Weights of a small masked image model: batches of 512.
Rows from block 7 of the encoder, named by matrix and row number. Rows with one number belong to one attention dimension. Each number is 500 + 40 x the weight over its row's rms, rounded and kept within 0 to 999. All counts start at 0. Numbers have three digits each. After the name is the row's rms in percent of the matrix's.
# v: attention value (encoder.blocks.7.attn.v.weight, 128x128), inputs 0-31
# proj: attention output (encoder.blocks.7.attn.proj.weight, 128x128, transposed), outputs 0-31
v.0 096:449471472516525487482503460515540499511439515527403495505529472534534509476553591501461562431488
proj.0 094:520507533433513551572405524494498486488492468431578484476528463460521498506489472526475455582507
v.1 084:507515435490479596485449487505459487445537570504519474438411490563596543458472538541487566524522
proj.1 077:472527489535548474439500468543508489559506535518457517543529506457493466546488471523500529431464
v.2 086:555570537483531494428568452504515509465503433554597562447538501573510466535468528509503471480517
proj.2 083:451455488569479453454460557505451504432460526457447480494452512442537504500521472503540572496473
v.3 087:510474502512453476448555520554587482503423449508471625496439544561518474532468518475412534452486
proj.3 089:462556505468509546447508496452398488421497474451457460489565443474519433487490504524507462525497
v.4 102:503486491617485518528530528482463535547515564537480528500516477499468531543476487513496496487468
proj.4 107:512494491535520446469539497511540463423473508543498517397433485535478464523482496448558460505490
v.5 089:465519498518480455532454489436524469543533588545540515480570457466519471563468527443535571473523
proj.5 094:506463462523517487515525504589470486494467544516496520514479491461481374485533516408479480489475
v.6 105:503554514414554446456528512440513516441518580450471533492529496501462523597615479528522487472464
proj.6 103:446526472533525562488530503519532534535524505585458488523490491508447457495453596413506465531508
v.7 079:431555504576506508458514531538446473533516531472517472449518424510516504485469509471545535465502
proj.7 084:515448433536525453477496506492521477527577495482555526525483513538570464456495443524445493445515
v.8 089:541514496492483434486473491475494527501593539519556502501507584496481582570540493412462557427522
proj.8 087:494509419521484509491542503523523495487502492587470521443517528525506467423458478519521502489513
v.9 097:495512512490480554475530505494441503518430479445515515539517528611453486465451471523494518459449
proj.9 093:478436547517495499473523448458502501513510472494491409494467451465455602562521558478558521481463
v.10 086:529519550618486516448443627471499461521533487550432549513484512485513431459449536460493504478422
proj.10 082:519463429476529501501509479501542499501493470518542483502502495509474473584482484453534474493520
v.11 079:572459452465522482500493527533452440534417456515588491501512502498524548552561455551525476443434
proj.11 085:468521512485509480539476488529481562540538544482484490483440474466491436528534523498408536514476
v.12 087:563486486476450540529539494489373535530404492547520437513486502491504461423503476452476438522515
proj.12 090:463444496465518485514509509527542480532528542413474588413489463447553552542492423575513484497538
v.13 105:476493541442461526516476511429510621431505488516506432437519485487493476536470526434500525537478
proj.13 099:503553518466496508511510474526521426527458494441514575554535508508517488430488530506473523534499
v.14 093:546561539510501514468483483427523524523541442507412526452505466429471585509506441545512548499578
proj.14 089:455528482489505509465467504543464447477511510529540478453487551495583433472450554524475434532527
v.15 092:486560506501598443511453498454488497524504455574587474502484500477503473473417497539516497458581
proj.15 089:556529439496433494526456474498498524444555515510487568450500463483553529392515553481518551448461
v.16 107:472558424529478398548479493469593509529526467512450521551469480520520494484469444498575486526469
proj.16 102:491463588552501556481543486539447439488529563533529552502457528394486452534556497544503430419551
v.17 105:507490489440548507495428512511458478538499527562521503542457428523501470504498551555529514523469
proj.17 101:479492576544529488573531524568509524468535471457449544439563508495538465511470468468528518464512
v.18 107:513580448522452461511468456474498467465511488488521514518495497412497491493477471525479409483557
proj.18 096:483466484559560527544511487546526468505483560528497482564515550528473470433525574490484528553437
v.19 093:454459479524589469509429519406588500488546483504562512447521523482480489576464550519492508491478
proj.19 093:529515590459421554532534475539416526450521537442483559500483514510498516466498489450529532561437
v.20 096:485476439491528459483517539526541526497515555530518389588513451431459540492581475457477518491493
proj.20 098:553473523577414524520499524476526474548529488549457549489522562461530555445477456547486458502515
v.21 090:538541510474482450484531553515490497485520499587517495506510555459454473494503544469493483499504
proj.21 093:463473518495493489479437486467478556555534452392524544480528492502514500536535445481530518548483
v.22 094:484391427469543478528485550502465486543539518591510428520545443533546488494538499483543472472498
proj.22 088:498569471499411563442523475477482515411493503473511512443481482465464515497465555510510526482509
v.23 106:504414549473560576468486532486423471518560480460506499450518483501500506536426441530550516511509
proj.23 103:491531472548528517573481509528452473532483540550557449479428512522522494534499555439446510483473
v.24 097:530530417488463516436435535550431529486459455462509444447628530498525561511553497585536516542531
proj.24 096:491449488488466457523557522409510516430493526562542560472469543411539519513472471454480408471503
v.25 115:566521567470540481564521505505475525493471559456570541468565511491513449486532462513517460534465
proj.25 112:517532512525540503501464517553499434457464455537561545508511535506454444458404546457471519549577
v.26 110:514534540493534486545483526470524487516470435463482546463569473475423493555502507505472526523554
proj.26 102:463546560538531421512450487529439504533514532542500558493470553471539473438499476520453563495455
v.27 112:538546447440493499461596460486495499438562470507537440415425501531551515469488437569457491485492
proj.27 096:522513475458444482507461428521454496569438468492551462522494496498507542524504542491472528488529
v.28 083:487529534397512509506496544503554475462458461510517513500484406425517534493448544549509530504424
proj.28 095:540466472499502538515556544450500572518579514503497400499504479512549482442486503486573526497508
v.29 110:507516501550563482409454486567458535505515553539539528560529544505542465496473552450528532503476
proj.29 111:523439432449475496587528541577524443532469489440504471475476491542470496506540465552433471525525
v.30 084:459493480507476499541426581494463478479570520505527517478535517398511477528517483507547471468522
proj.30 082:621427446502490552507540484497535547547521525519509519491514449534458544586517493462455527440496
v.31 100:500490520456520415410485560508559452470506497435510570488477554492514450527510506466557490559537
proj.31 095:496501561525547534514486389427519462530500524495493428496518561549522569499488496572461473475409
v.32 113:479546516487485557504556506491510448494499445470475540506510495567476451484458513444505497499468
proj.32 123:519502523605467557422542478455537524464497478457500464488527489521481558399509505565555472513543
v.33 094:466476500495497479498503486492521486517549522407524491503540473494509476498524479566577478468470
proj.33 092:485468443513548501575454506494455493481438482614488521521523480501550488468545488527470460485439
v.34 096:524492522511584514461377489492463469530469538585531468549481494531493552509527518587495479462513
proj.34 094:575455431438448472482504498498513537532477455471570565458549458503527476543500505381501505481511
v.35 090:481518584487527513517489567441493430521533503540481464534509508474425531473519476435484539536459
proj.35 096:442485421580577536533515547490489541545482513487509422493468492510470455529551473500449492480452
v.36 097:554459479467509438520534512491588413431556513577457497449534441506495450495496512433491520524554
proj.36 093:492544468541546573590482578487490536532510507448483561454552541509577472514452482527532507460481
v.37 094:534575494446446466488538532549528504511419472516505531489530506577478500540468449431501421530529
proj.37 107:449610522485581565427507443542491530466490423533462466520455516532474474510529494489507577502520
v.38 096:550442468475442509536502455489555466519561541587467495504397473528499505471494518507470453512532
proj.38 096:542538513537558476531513448451425491501490499458494607493455532523523487524532497521558549494509
v.39 096:506482448521518482509493556498509483479438537491450491536453562440450548511516527531486551573467
proj.39 104:519514493510498444515503518537438474557540525491515532508455459571432501502549438452459487472559
v.40 098:536477463434496561526452478443497465483466501519496553493490479487476550512520566502548527559464
proj.40 095:494445426495524406517482534522535472523512538502524521470528537456464472542536505509458514478523
v.41 092:464544488491485485562574483485431442496460524457477536554478562463553563452521533499428501491487
proj.41 104:532545490480454528524494449491485442467521529388502525452524500428516495529448483510514544515544
v.42 100:465479554457559504406565508453419469545548512509433504496484519472473498448511523444516489528509
proj.42 102:555534473524434548465431475471519545507460474511496487466568516483588488482500513448530498483484
v.43 113:484440548470495485452478575490445543484470506495479420523443448433451550465523541545547575464504
proj.43 111:524528471520510518491450528464541525548531563493479491544497525515537462476462510439431505472519
v.44 102:480543560430472480526572479533510427431517548424494537549410479503446502497506422497499496446532
proj.44 108:488503536501489527487511471521577498447453530521509431483508542551503515481466469502427491527479
v.45 108:572424501543475516536480545475498474522491495492459474567498477487549464437523520504467507461422
proj.45 110:511461535495500524566488509505492414557558538484450450532479472470495500603457494466506521500461
v.46 100:501432504582487481475517480592488535501498509622514473492500474488577521484502547486430474497490
proj.46 106:573460495521508505489469458486529493499499504476526487537491516521487395578530458476516400493501
v.47 091:566488547409501536532526526477537458452509447472461507509523539514515513498428473589502489457502
proj.47 103:492464557509454516447416504453459558472512469456478503533424507527470501500500552425523448588455
v.48 090:507456507358511530480466528504478508485510511517450515493544437432547524566576493483483531467527
proj.48 093:550453458508423508577454452525457531506502516582526465426464465483550499501466508576618479571452
v.49 104:480510452441492523490557465473504544492501500555482546507546605491493502534456516492539505477482
proj.49 100:534505545572506467496545443482532467502518550498486503500499424524536557416515470529417511539508
v.50 097:449494483519483503461456556508493518458538476505427543511505422509406513562570495492518500492490
proj.50 097:538478506459501470489456505531486531529536462506528439457436494480504511536546587544487500500527
v.51 101:470544475537517467518531460428503520492559525555475481469528514506512483554505546485486525461551
proj.51 102:514507487528508498536446509497488550481596502494476539518537507532529485563498468560467525486527
v.52 098:533423513476483571504433544493487528542494483568562513549515520466461506436470526510495462457514
proj.52 093:475600474477464522497578460546488513557423500514502492492599490553427458502450533458479460565521
v.53 101:446482540528510498541550448396533522522554471519438545540454475460457512510500550472511450472490
proj.53 103:464467535447500514433450551513458536549508520482534459476495447456456535521558455463568484504497
v.54 103:553467525509491514535517546530485427606523489453451471489432506545446531532462464518534476508470
proj.54 114:470569478562506473471511570443597571498559421509514502517494532495422519496522449586494516496557
v.55 101:494488455505476588479560527531484554537484515516501521499544443440578553527567457434499555429537
proj.55 100:481488538499480512549598497445496547494463463524445446528515500457531571559511543476484456437440
v.56 108:485444426451455554490491502473488523503518438435560529430528544483475537460530472519423509499569
proj.56 103:505494460534554503485443494509443509468445533545443472487486421458495636479552556503507512530509
v.57 104:463533549463563515479466540399505492579495447481461493469443479478532473518463466593489451561489
proj.57 100:505473554529487457522545499553515492490425541576457505486509586471540475499503482490512467475497
v.58 103:496431527479585512538517543521429428537545543493513481458505499495460565485535448444502482510477
proj.58 103:548511537462484543530510497552572471500447463458457590507500561503534494454477527469492519519510
v.59 092:465546530474485567523467439482542519459515520486440531493491488499476469397409491480538532520526
proj.59 095:495543578481532522488454477488487456615543539499525488522452493447443551513568525541514550543496
v.60 092:561484513542545519522569451405461481532520522444549496480574525496492486459527429492518553589554
proj.60 087:484497480468562480464450561528513581465470493534462544500525470464497440479478448506482444531503
v.61 089:577504504465457475496503499444445474500434484427452499468530465480588494505507484524522568492397
proj.61 093:513524529507526498487534451567521471521510473497562596448403523547478512578410504526466508522509
v.62 100:565437512520512539567469450529541504441494534440499475514455510488520507542460453462551508506547
proj.62 094:485482486500490489541455475470530552434537476468467529458452455496455531522458491497532484507568
v.63 097:539506427479473591531470521521439509519454471510498486460505444516444425462432549479509512452435
proj.63 099:447547499400468491498526495532499466550490462471465459498543551494492464525475528451442439453512
v.64 107:450495526486464509396493544539483549480543518442566493555566414587499492440483522491487483480528
proj.64 111:491566486486465453545583520478568495489446506480515468474490583471474464541511499516480502485470
v.65 101:505533505499472547497466501536484482525493460471446391511499490519533507479426518532393561507459
proj.65 109:525480511497583492543482499520476542476453581507475536456489452472524445559496547475556454533551
v.66 103:536444442448478499535518519535465485516509442542536476525481528468464538509552462530497510469431
proj.66 107:430532533479540539533503523508491532537515587463442505482482450496570487493447551458486477534578
v.67 112:456578547561503488527448483500435547521524434450530484450500494523476528444492452601437514478514
proj.67 120:554471485472498482530564588505570412475413563521519520523544496487528416535495539434526485581479
v.68 108:451438485576525492486492451465485548419550456499492497544496560500487486534489527531498477490474
proj.68 104:492495465473475482547474543431545391504446514501527565500580514477460529481473496468582514514587
v.69 103:465467529442410461528548515523509527484508481424470516477439504503562498505466500487536528482514
proj.69 108:523500439544575511416418504460455511463506584539532439493547483522437515475552524514445551514484
v.70 104:565481474473556484426492502494493426481469480522520482455449426507561516559509584533518515500473
proj.70 091:463490556468489469542537520527491557470532510444514444526528439438510494412561430369546510436496
v.71 108:473553510448413455490518462522484564427540487533461536536477514463536569487438475481460582513554
proj.71 113:558460445475518500530496516413433430563503485501504531461452530470510530524519584486534464518474
v.72 104:478551577452491550505518527498561445522452479483597473539565507534554438475511548550478468487480
proj.72 106:576478528497490497534493534598448495534577459482429510365474468489456526560458493441573511526562
v.73 105:455515482475507522425480459521517527442505469445428584472559504510490514478445481534470455461520
proj.73 112:558457494461512467555529517443541406459474505511585500478443545532505489533481437500442469476494
v.74 098:451462437534540506471471561563549537547486507466537495503506485422485552480573423444504472464509
proj.74 097:553543550473514446472543538446488442488469495507441455523449462529509476510474548512458533520518
v.75 101:557511509564522488465504503557501539529455448480477494454502449543454473463495497553443482509493
proj.75 114:460515499480543496486515531482526477565531514472456501484525512485473504504503480509560539508519
v.76 102:520497541444490418417511543497487509474500474451499524541429479521451461473491468491542499497497
proj.76 109:460523515528462499531464509484460525518473486584507504460548496420526548487431498469457530437462
v.77 112:502511501531502536476501510417433515495562516494534489557485526495511513492465524556487474491528
proj.77 109:500489508498540406534509453521527577499453496579475458474528461512558447554520441465509522525511
v.78 101:543527486487509499548498460553474509567475569576544537582447515579518541540504448466481502533500
proj.78 106:502536538511521483509473515425505546471492532447509426430509481419552424495449524580517526437557
v.79 111:457517510494477431466515374461504458533478485498512541469454503471407454534525542462496548563456
proj.79 105:506420477517523517466570566493472568423480564437481485443576507481577577474497472551512425444482
v.80 095:490440541552452533477528479547542459498495548481478513483431483586428483487466498520534434596503
proj.80 104:483558490453457463428521544454576547439500505478511433472550571531460539461441503514545513545528
v.81 097:451457524569494530466442491540540485497567558578558455492456534443527530472546606533517485499566
proj.81 096:527602475474485530455543481568477512435501485490511405456564497466485483474461448522503475438512
v.82 093:414550561483462471502567477521473457483528499420527459546515516600464464496438483460521454514475
proj.82 084:534506459549520475518489500515496509594499485538533520509411517526400577536511494476423496569512
v.83 108:492478527493520430543452531443473539456518593521467489441555415453564540589522552504542569495488
proj.83 102:587547564503499482444579446598515467531500458488568505487473576448454423504565499472521492476528
v.84 101:566520443464417567511475454479516526467507563504453504489477509512527540493440533492487445522480
proj.84 098:440545521483510524502501517489523490480475569541456450520454471539457470483461494426516504543455
v.85 109:461539509550436516489573448472542442425452505428540544487515470502461505474583487499516534481550
proj.85 109:477491543405481507468472519560401534497501523491514459478526535505576518484514528541526492517437
v.86 085:475511499498445516500458396490484587598469458532460486532557497506421511541490528517461462546543
proj.86 080:517497430508567451492542482437553505495557492485480418460399486540504512488475515532499522466463
v.87 090:524497602534539529517463456439500447455496504471546511504538540480568457541479475525534402518536
proj.87 088:519528506481505437499492440552514475457491524496508550527441599516471471449457538480508633496577
v.88 097:479504498431476511502490503491476487474471528413523501445511414494528524516516577505537507499474
proj.88 110:503456502528567494488509416542501452544536528499516570480512535465532436539523529502524515412483
v.89 095:495437475534441419440539467490470582499525494518471543432511474432521482523389513473494505517530
proj.89 091:510525379524525573494484563495513529517409514458529514523494487527480467533505491410562466456433
v.90 098:409499509481507547510564399427485488533511420490523506452561473480522490488527469451522468476462
proj.90 100:589527446512478496574506563565521454528502464556550504515482468530464519516466484530548440498484
v.91 094:546480496418490507522532482501493562413503519566525519457486473494578501547487405585456534486543
proj.91 092:496485504499492480485508488543472487446467534509521494495511509497554457442458552420522522521378
v.92 096:526457509541553497503572503562485483478536527459539418485458509533542523465493497455453526532427
proj.92 088:442570525508505395545468482511481444510511525508478482481458561442533478455523498531544484544491
v.93 082:511480452513549546537532390467540485432541521465517520568513495449488525548498505494507487437430
proj.93 087:485505497469483510485528532490476488536556497473539553508426526496535457439571472441463505486534
v.94 097:471486469472572463450494511445485472548606527478422436528482521569563520489541503497537522473490
proj.94 096:530509526413479495448529468504458402454405442515534474430510423487482468510513507532436493510578
v.95 108:471546519519471513506489557508540499585435480548497470554520516553502454449501515509396507474566
proj.95 112:449494488593499482563456500405544471558481497400470515472500476470484516516487529468496566513514
v.96 124:499538548521477566522456541485533514523530486430453503532525554532464555437484468437476575522504
proj.96 104:419408433550529473495520513529501570475506523501526547513524463428477494414566485483483529529538
v.97 104:504462505518567507537523405459519535489481492499504475561443578479494588507509557493469568534496
proj.97 104:506459535493457527476488517548500501473526545401441493450496465516527531539520456538502422487489
v.98 092:469479457459558513530484470521485485550499605501500490494418437517411554492467524449525524572548
proj.98 086:494506536516531474488464558500548510539552475557508471495605507474503417470482458452471490497488
v.99 095:467457490491525500513499518531452445529487466541490534472469439522514453463456505428480530471469
proj.99 094:519531465509457505492520408505528550510438445528482498570491532505545475479507460551501462513552
v.100 105:462511476531484468527491541453511534564462503460511494502515444476501516493521408600561490456445
proj.100 106:504530549505511551495514541507471428522533511487518499503451546548470442432461539492450477548546
v.101 107:549493494474459541518465514435528519545505404531426500509501479482498489438455445518527499471549
proj.101 105:440575491520561514418501450491533507449452485557499497524535569562475470536466522445483518516488
v.102 101:446471489517510534475419508464483489473505434521513430461517450500441502499475478521448500594500
proj.102 104:448560537525506463528491523552477517570503509457492516516479512494484581496499513462547508477530
v.103 117:504478517480524496500484516518475473504467453462521515485484503488530509540456449525543523467554
proj.103 106:481499462517498496463472449506455500515477534552495493578513529489459523507468562489497466526497
v.104 104:496540499446503583481552470467514519433519459552556470491461514576539483480466522455534452500453
proj.104 089:525424592529527428418497479562463449544558518520501514547470547484511471562533492514502462453469
v.105 105:561615525438594502525570480521463487507456469515518469492453526506529511485488454555540391499528
proj.105 096:494455500473434477458492486442508469524485538475460445493515490473457506566480526472513505475461
v.106 105:513514567494503491433483485516542431526519462500496607563446502502531508463485506449501544450523
proj.106 093:468507435477509590568516541491507461509438545406499475480528516506423524521501480558511497503507
v.107 099:503481516479488441525495512457579453586540454409521525550437573478500479507471480449520548522570
proj.107 097:505516472496514562479490532484470453480430506513499527490563514526494525435520531590436514515377
v.108 109:453571520492458417462485500522518540472491538502479456520482539457518537460561433499491558474463
proj.108 099:551418456476544503576496509491500485472534467530499546467512487500485497569437532503432488482564
v.109 097:450413481535548512398446514542511458585465506501551502595489540545578522489482491517532528466516
proj.109 089:496509415500434483515545545437516505465413503481417534483531516537434482489505506526515414482536
v.110 098:449486499507550485534484475503583466524494519473453470538458511510479569519546505549568463445494
proj.110 094:502507465550426544491544510467463553466533523522452556490598511508582506467442476465467530505533
v.111 104:480486557531570557521486505505487540505473497530576461560548470518429484503553499581490487556528
proj.111 104:548496529470507462473467496458503553487544486500468470477582520479508541419494477468554504485549
v.112 115:449546468477536494507475463523471523509487473545506476505477458521453482513537496507476530482571
proj.112 113:490465476570499546462528518454467522526551536473550518551507523449516444474515517464419507540467
v.113 110:430481437478458474565493466493575535521490534484445461481513499514477573441447529499526563517545
proj.113 107:464516514446470477499460476517501518502571560465512420479521531504556617462492480577558487558562
v.114 111:499471453512557531471535478499494497502503564478572523594525493458505495471582483491527530493534
proj.114 125:495516512498546485530523468487443509573521484572529448570476500526410496506561497441428537457526
v.115 114:571496498534460526584497421524489435452493485460512539470557459509493444467460544558560523496494
proj.115 113:493496560463506494559521510484469488498539456433512522481524467480494490521512525512519583525547
v.116 095:424530507481433475471534493485525461478544508496463536502545568396603518472476532521501543502458
proj.116 093:486581482498495463558432457512501464489531496418485492488469557511503478481431506593558557465565
v.117 110:563478466563530474542521470437527530539607515437499526495528482556499471542507540451516504515454
proj.117 108:471494574395574504460515512519575528485452485482460445538464420517510416455556568528481532498568
v.118 097:492490537493592442502476469493499489472499496505464531544518497521513462499456424533497534513452
proj.118 101:486506443444474536480446500465473558528598572587517444549523539538560499503520536434508472485440
v.119 100:514494479480535504506518436471503476570466496528477476575557486530517485494490498442473489534555
proj.119 099:549475548445565517586589465438490472501549506515512525525447486587546563467508453531453553475538
v.120 100:531555562539501468489514499553420615394471513442450505448491425552519506557467526530490566481496
proj.120 098:464479481493461465510468525498441506511531512463512480466513571501432460448517518534476405541512
v.121 096:512538472503517504537498494526537563485450548509502494517518452537498536535554471439467580473566
proj.121 105:521486516437475542525534563473462489503496478528527504464448453568487519480571474578493473526556
v.122 103:539521463487540590451509513458537403447493425514498498498548556491470476502488524588494478480461
proj.122 106:465514504554585518566524516417533486572517571486452548546535480468494492567490459517478524410552
v.123 091:570485421519510558476475464498520470519509470465533515508493522472479437524490539451601449526484
proj.123 103:478474519488539503540463512504495472529537518487438470518563466478516539481434443523497447559457
v.124 095:501542514508465474523517450530497545483493456506514479465487537454550507508509513519471462468423
proj.124 103:519453451546461545513506498544497479551592557502498581525499525436567491549489537451473478523405
v.125 103:544466517499554451504532500419400508487571531462499476501537511529534512451425467484551485430532
proj.125 104:554498539439490465518529476516500495519481525522491460438467547580502511578543486484593478514519
v.126 100:490498523478515425487524550468471420427456542503481539537479472502491499499548550519519515497507
proj.126 103:471409481534541496549519491502504494515546502519523563515511463519501544591565483495486487558460
v.127 104:601438571517569493478484491499506490513476514531517470485623529486516478524516536459463549521518
proj.127 107:551437516563459476487486529547511502556448480401530549571456461517460439552554481500516447495497