config.yaml
train_examples: 90422
image_size: 48
crop_scale_min: 1
horizontal_flip: true
loss: "mse"
encoder_head_dim: 16
encoder_inner_norm: false
encoder_positions: "rope"
decoder_width: 128
norm_pix_loss: false
decoder_layers: 4
optimizer: "muon"
learning_rate: 0.039
max_steps: 10200
lr_schedule: "wsd"
Rows from block 0 of the decoder of a small masked image model, named by matrix and row number. Rows with one number belong to one neuron. Each number is 128 + 24 x the weight over its row's rms, rounded and kept within 0 to 255. All counts start at 0. After the name is the row's rms in percent of the matrix's.
After each neuron's rows are labels from the 100 images, of 14848, where the neuron reaches its highest value: "responds to" is what is common among them; "colour at peak" is the nearest of a few named colours to the mean colour under the peak. Only what is clearly more common there than usual is listed. The data: stained colorectal tissue patches (NCT-CRC-HE-100K). In brackets: how many of the 100.
# fc1: MLP up (decoder.0.mlp.fc1.weight, 256x128), inputs 0-63
# fc2: MLP down (decoder.0.mlp.fc2.weight, 128x256, transposed), outputs 0-63

fc1.214 085 [171 180 153  99 133 115 129 133 137  99 120 150 105 152 125 146 133 142 146 146  88 142 124 117 131 130 147 150 135 133 161 121 167  93  89 135 144 137  98 162 132 141 108 118 104 120 125  64 120 123 136 154 134 125 128 154 139 131 145 123 115 128 117 143]
fc2.214 087 [109  98 138 174 130 129 139 144 148 176 119 134 164 101 110 129  93 133 116 127 171 122 123 118 156 141  82 160 124  90 112 152 106 140 152 113 103 152 151  91 140 151 124 125 132 141 118 152 124 125 129 129 135  75 156 120 125  97  67 146 147 131 118 140]
responds to: tissue: adipose tissue (86)
colour at peak: white (87)

fc1.72 096 [116 116 157 123 134 161 128  90 127 104 128 128 123 118 107 145  95 160 172 113 116 122 150 117 136 150 153 136  94 141 108  96  84 141 148 147 163 111 128 131 134 121 121 112 131 125 103 106 142 114 143 151  83 121  86 157 169 145 139 154 110 129 119 151]
fc2.72 103 [107  92 153 110 137 133 144 150 162 117 111 110 154 155 181  96 144 108 142 145 145 122 118 149 143 114  64 162 132  84 160 113 106 115 139  96 147 153 173 133 126 161 106 117 163  79 133 116 123 144 118 155 153 102 157 105 112  99 138 125 121 128 137  79]
responds to: tissue: tumour epithelium (67)
colour at peak: grey (89)

fc1.155 102 [112 154 141 134 159 123 101 112 132 120 140  84 153 147 140 187 153 109 136 137 166 142  86 130 102 107 173 135 108 133 108 157 132 121 190 156 101 141 152 128 114 110  83 153 136 156 140 146 116 114 159 127 136 141 130 108 140  82 117 114 147 133 110 156]
fc2.155 099 [124 126  73 159 160 167  94 114 134 162 122 186 114 102 102  66 111 132 114  95  96 150 152 116 127 124 121 122 181 117 117 120  96 129  81 102 159 135 117 157 107 124 134  94 135 132 106 112 119 130 116 145 120 114 120 143 101 130 182 141 188 139 123 131]
responds to: tissue: lymphocytes (85)
colour at peak: grey (92)

fc1.7 098 [126 115 150 157 132 140 145 172 117 154 124 133  99 163 108 127  85 144 175  93 121  78 136 126 127 101 112 105 143 134 139 127 127 118 163 122 121 127 159 129  97 117 162 176 118 129 109  92 140  94 157 130 123 168 108 137 165 156 166 179 132 128 133 126]
fc2.7 097 [126 118  85 115 121 125 173 121 129  89 112 121 117 115 126  99 123 103 114 142 147 160 125  86 108 163 107 127 110 154 135 167  86 116 111 130 156 134 154 136 143 154  97 123 120  95 123 126 134 127 150 173 164 149 142 136 142 121  88 127 141 150 168 137]
responds to: tissue: tumour epithelium (51)
colour at peak: grey (94)

fc1.37 077 [156 123  96 138 106 145 151 102 101 110 105 157 136 118 108 119 116 124 159 136 109 120 126 151 127 155 175 140 115 120 135  63 141 121 120 131 121 156 151 148  90 116 120 106 145 118  81 150 124  90 117 142 118  95  91 139 174 136 112 176 133 140 145  83]
fc2.37 083 [163 167 157 151 144 104 135 137 162 118 196  80 114 123 145 121 111 119 120 114 110 123 115 140  98  99  83 139 144 152 156 126 111 152 130  81 118 119 102 112 145 141 121 114 116  97 192 143 145 161 136 133 151 138 129 122  90 112 118  86 114 100  73 147]
responds to: tissue: lymphocytes (89)
colour at peak: black (73)

fc1.152 102 [139 134 146 145  97 112 141 102 100 126 109  92 155 116 155 175 131 137 154 113  82 106 135 168 142 143 100 116 146 143 132 137 121 147 122 145 134 138 106 156 120 108 135 102 113 121 125  87 115 130 111  71 121 147 122 115 104 128 114 113 163  89 101 125]
fc2.152 122 [ 94 139  98 116 207 132 135 137 121 137 111 132 119 151 124 112 122 113  81 140 188 140 101 117 160  89 113 150 119 146  62 131 126 121 134 124 138 111 129 146 135 148 134 122 172  91 132 101 100 156 120 156 143  75  82 147 144 152  95 114  99 156 117 116]
responds to: tissue: adipose tissue (73)
colour at peak: white (72)

fc1.233 093 [111 152 108 139  69 112 147 121 136 142 172 148 123 155 142 141 115 164 180 131 119 110 117 131 156  75 115 129 114 115 110 114 113 147 114 124  86 125 127 154 147 134 139 169 142 140 137 132 128 159  79 128 121 110 133 145 130 146 104  95 134 174 172 149]
fc2.233 088 [159  89 174 118 182 183 134 108 151 131 103  94 161  99 117 123 116 107  88 110 180 122 162  93 105 154 165 167 125 129 100  87 118 110 126 108 155 124 103 128 110 119 117 131 112 116 130 141 129 126 142 117 137 134 123 103 160 165 165 112 145 117  95 112]
responds to: tissue: adipose tissue (56)
colour at peak: white (72)

fc1.143 089 [150 142 150 145 120 208 164 147 141 130  92 127 115 117  96 106 118 109 116 109 175 146  99 122 120 129 124 119 118 149 139 141 136 153 111 141 113 143 135 167 119  98 109  92 131 147 146 108 152 116 136 157  81 153 111 127 156 135  86 169 110 150 104 105]
fc2.143 093 [ 95 125  85 111 120 113 135  97  69 109 144 139 110  79 172 114 102 156 123 103 126 159 154 137 123 115 103 108 114  95 140 123 115  88 137 140 141 108 137 100 113 148 131 140 153 167  81 109 146 136 130  75 139 101 156 112  84 148 146 108 166 117 146 159]
responds to: tissue: lymphocytes (37)
colour at peak: black (33)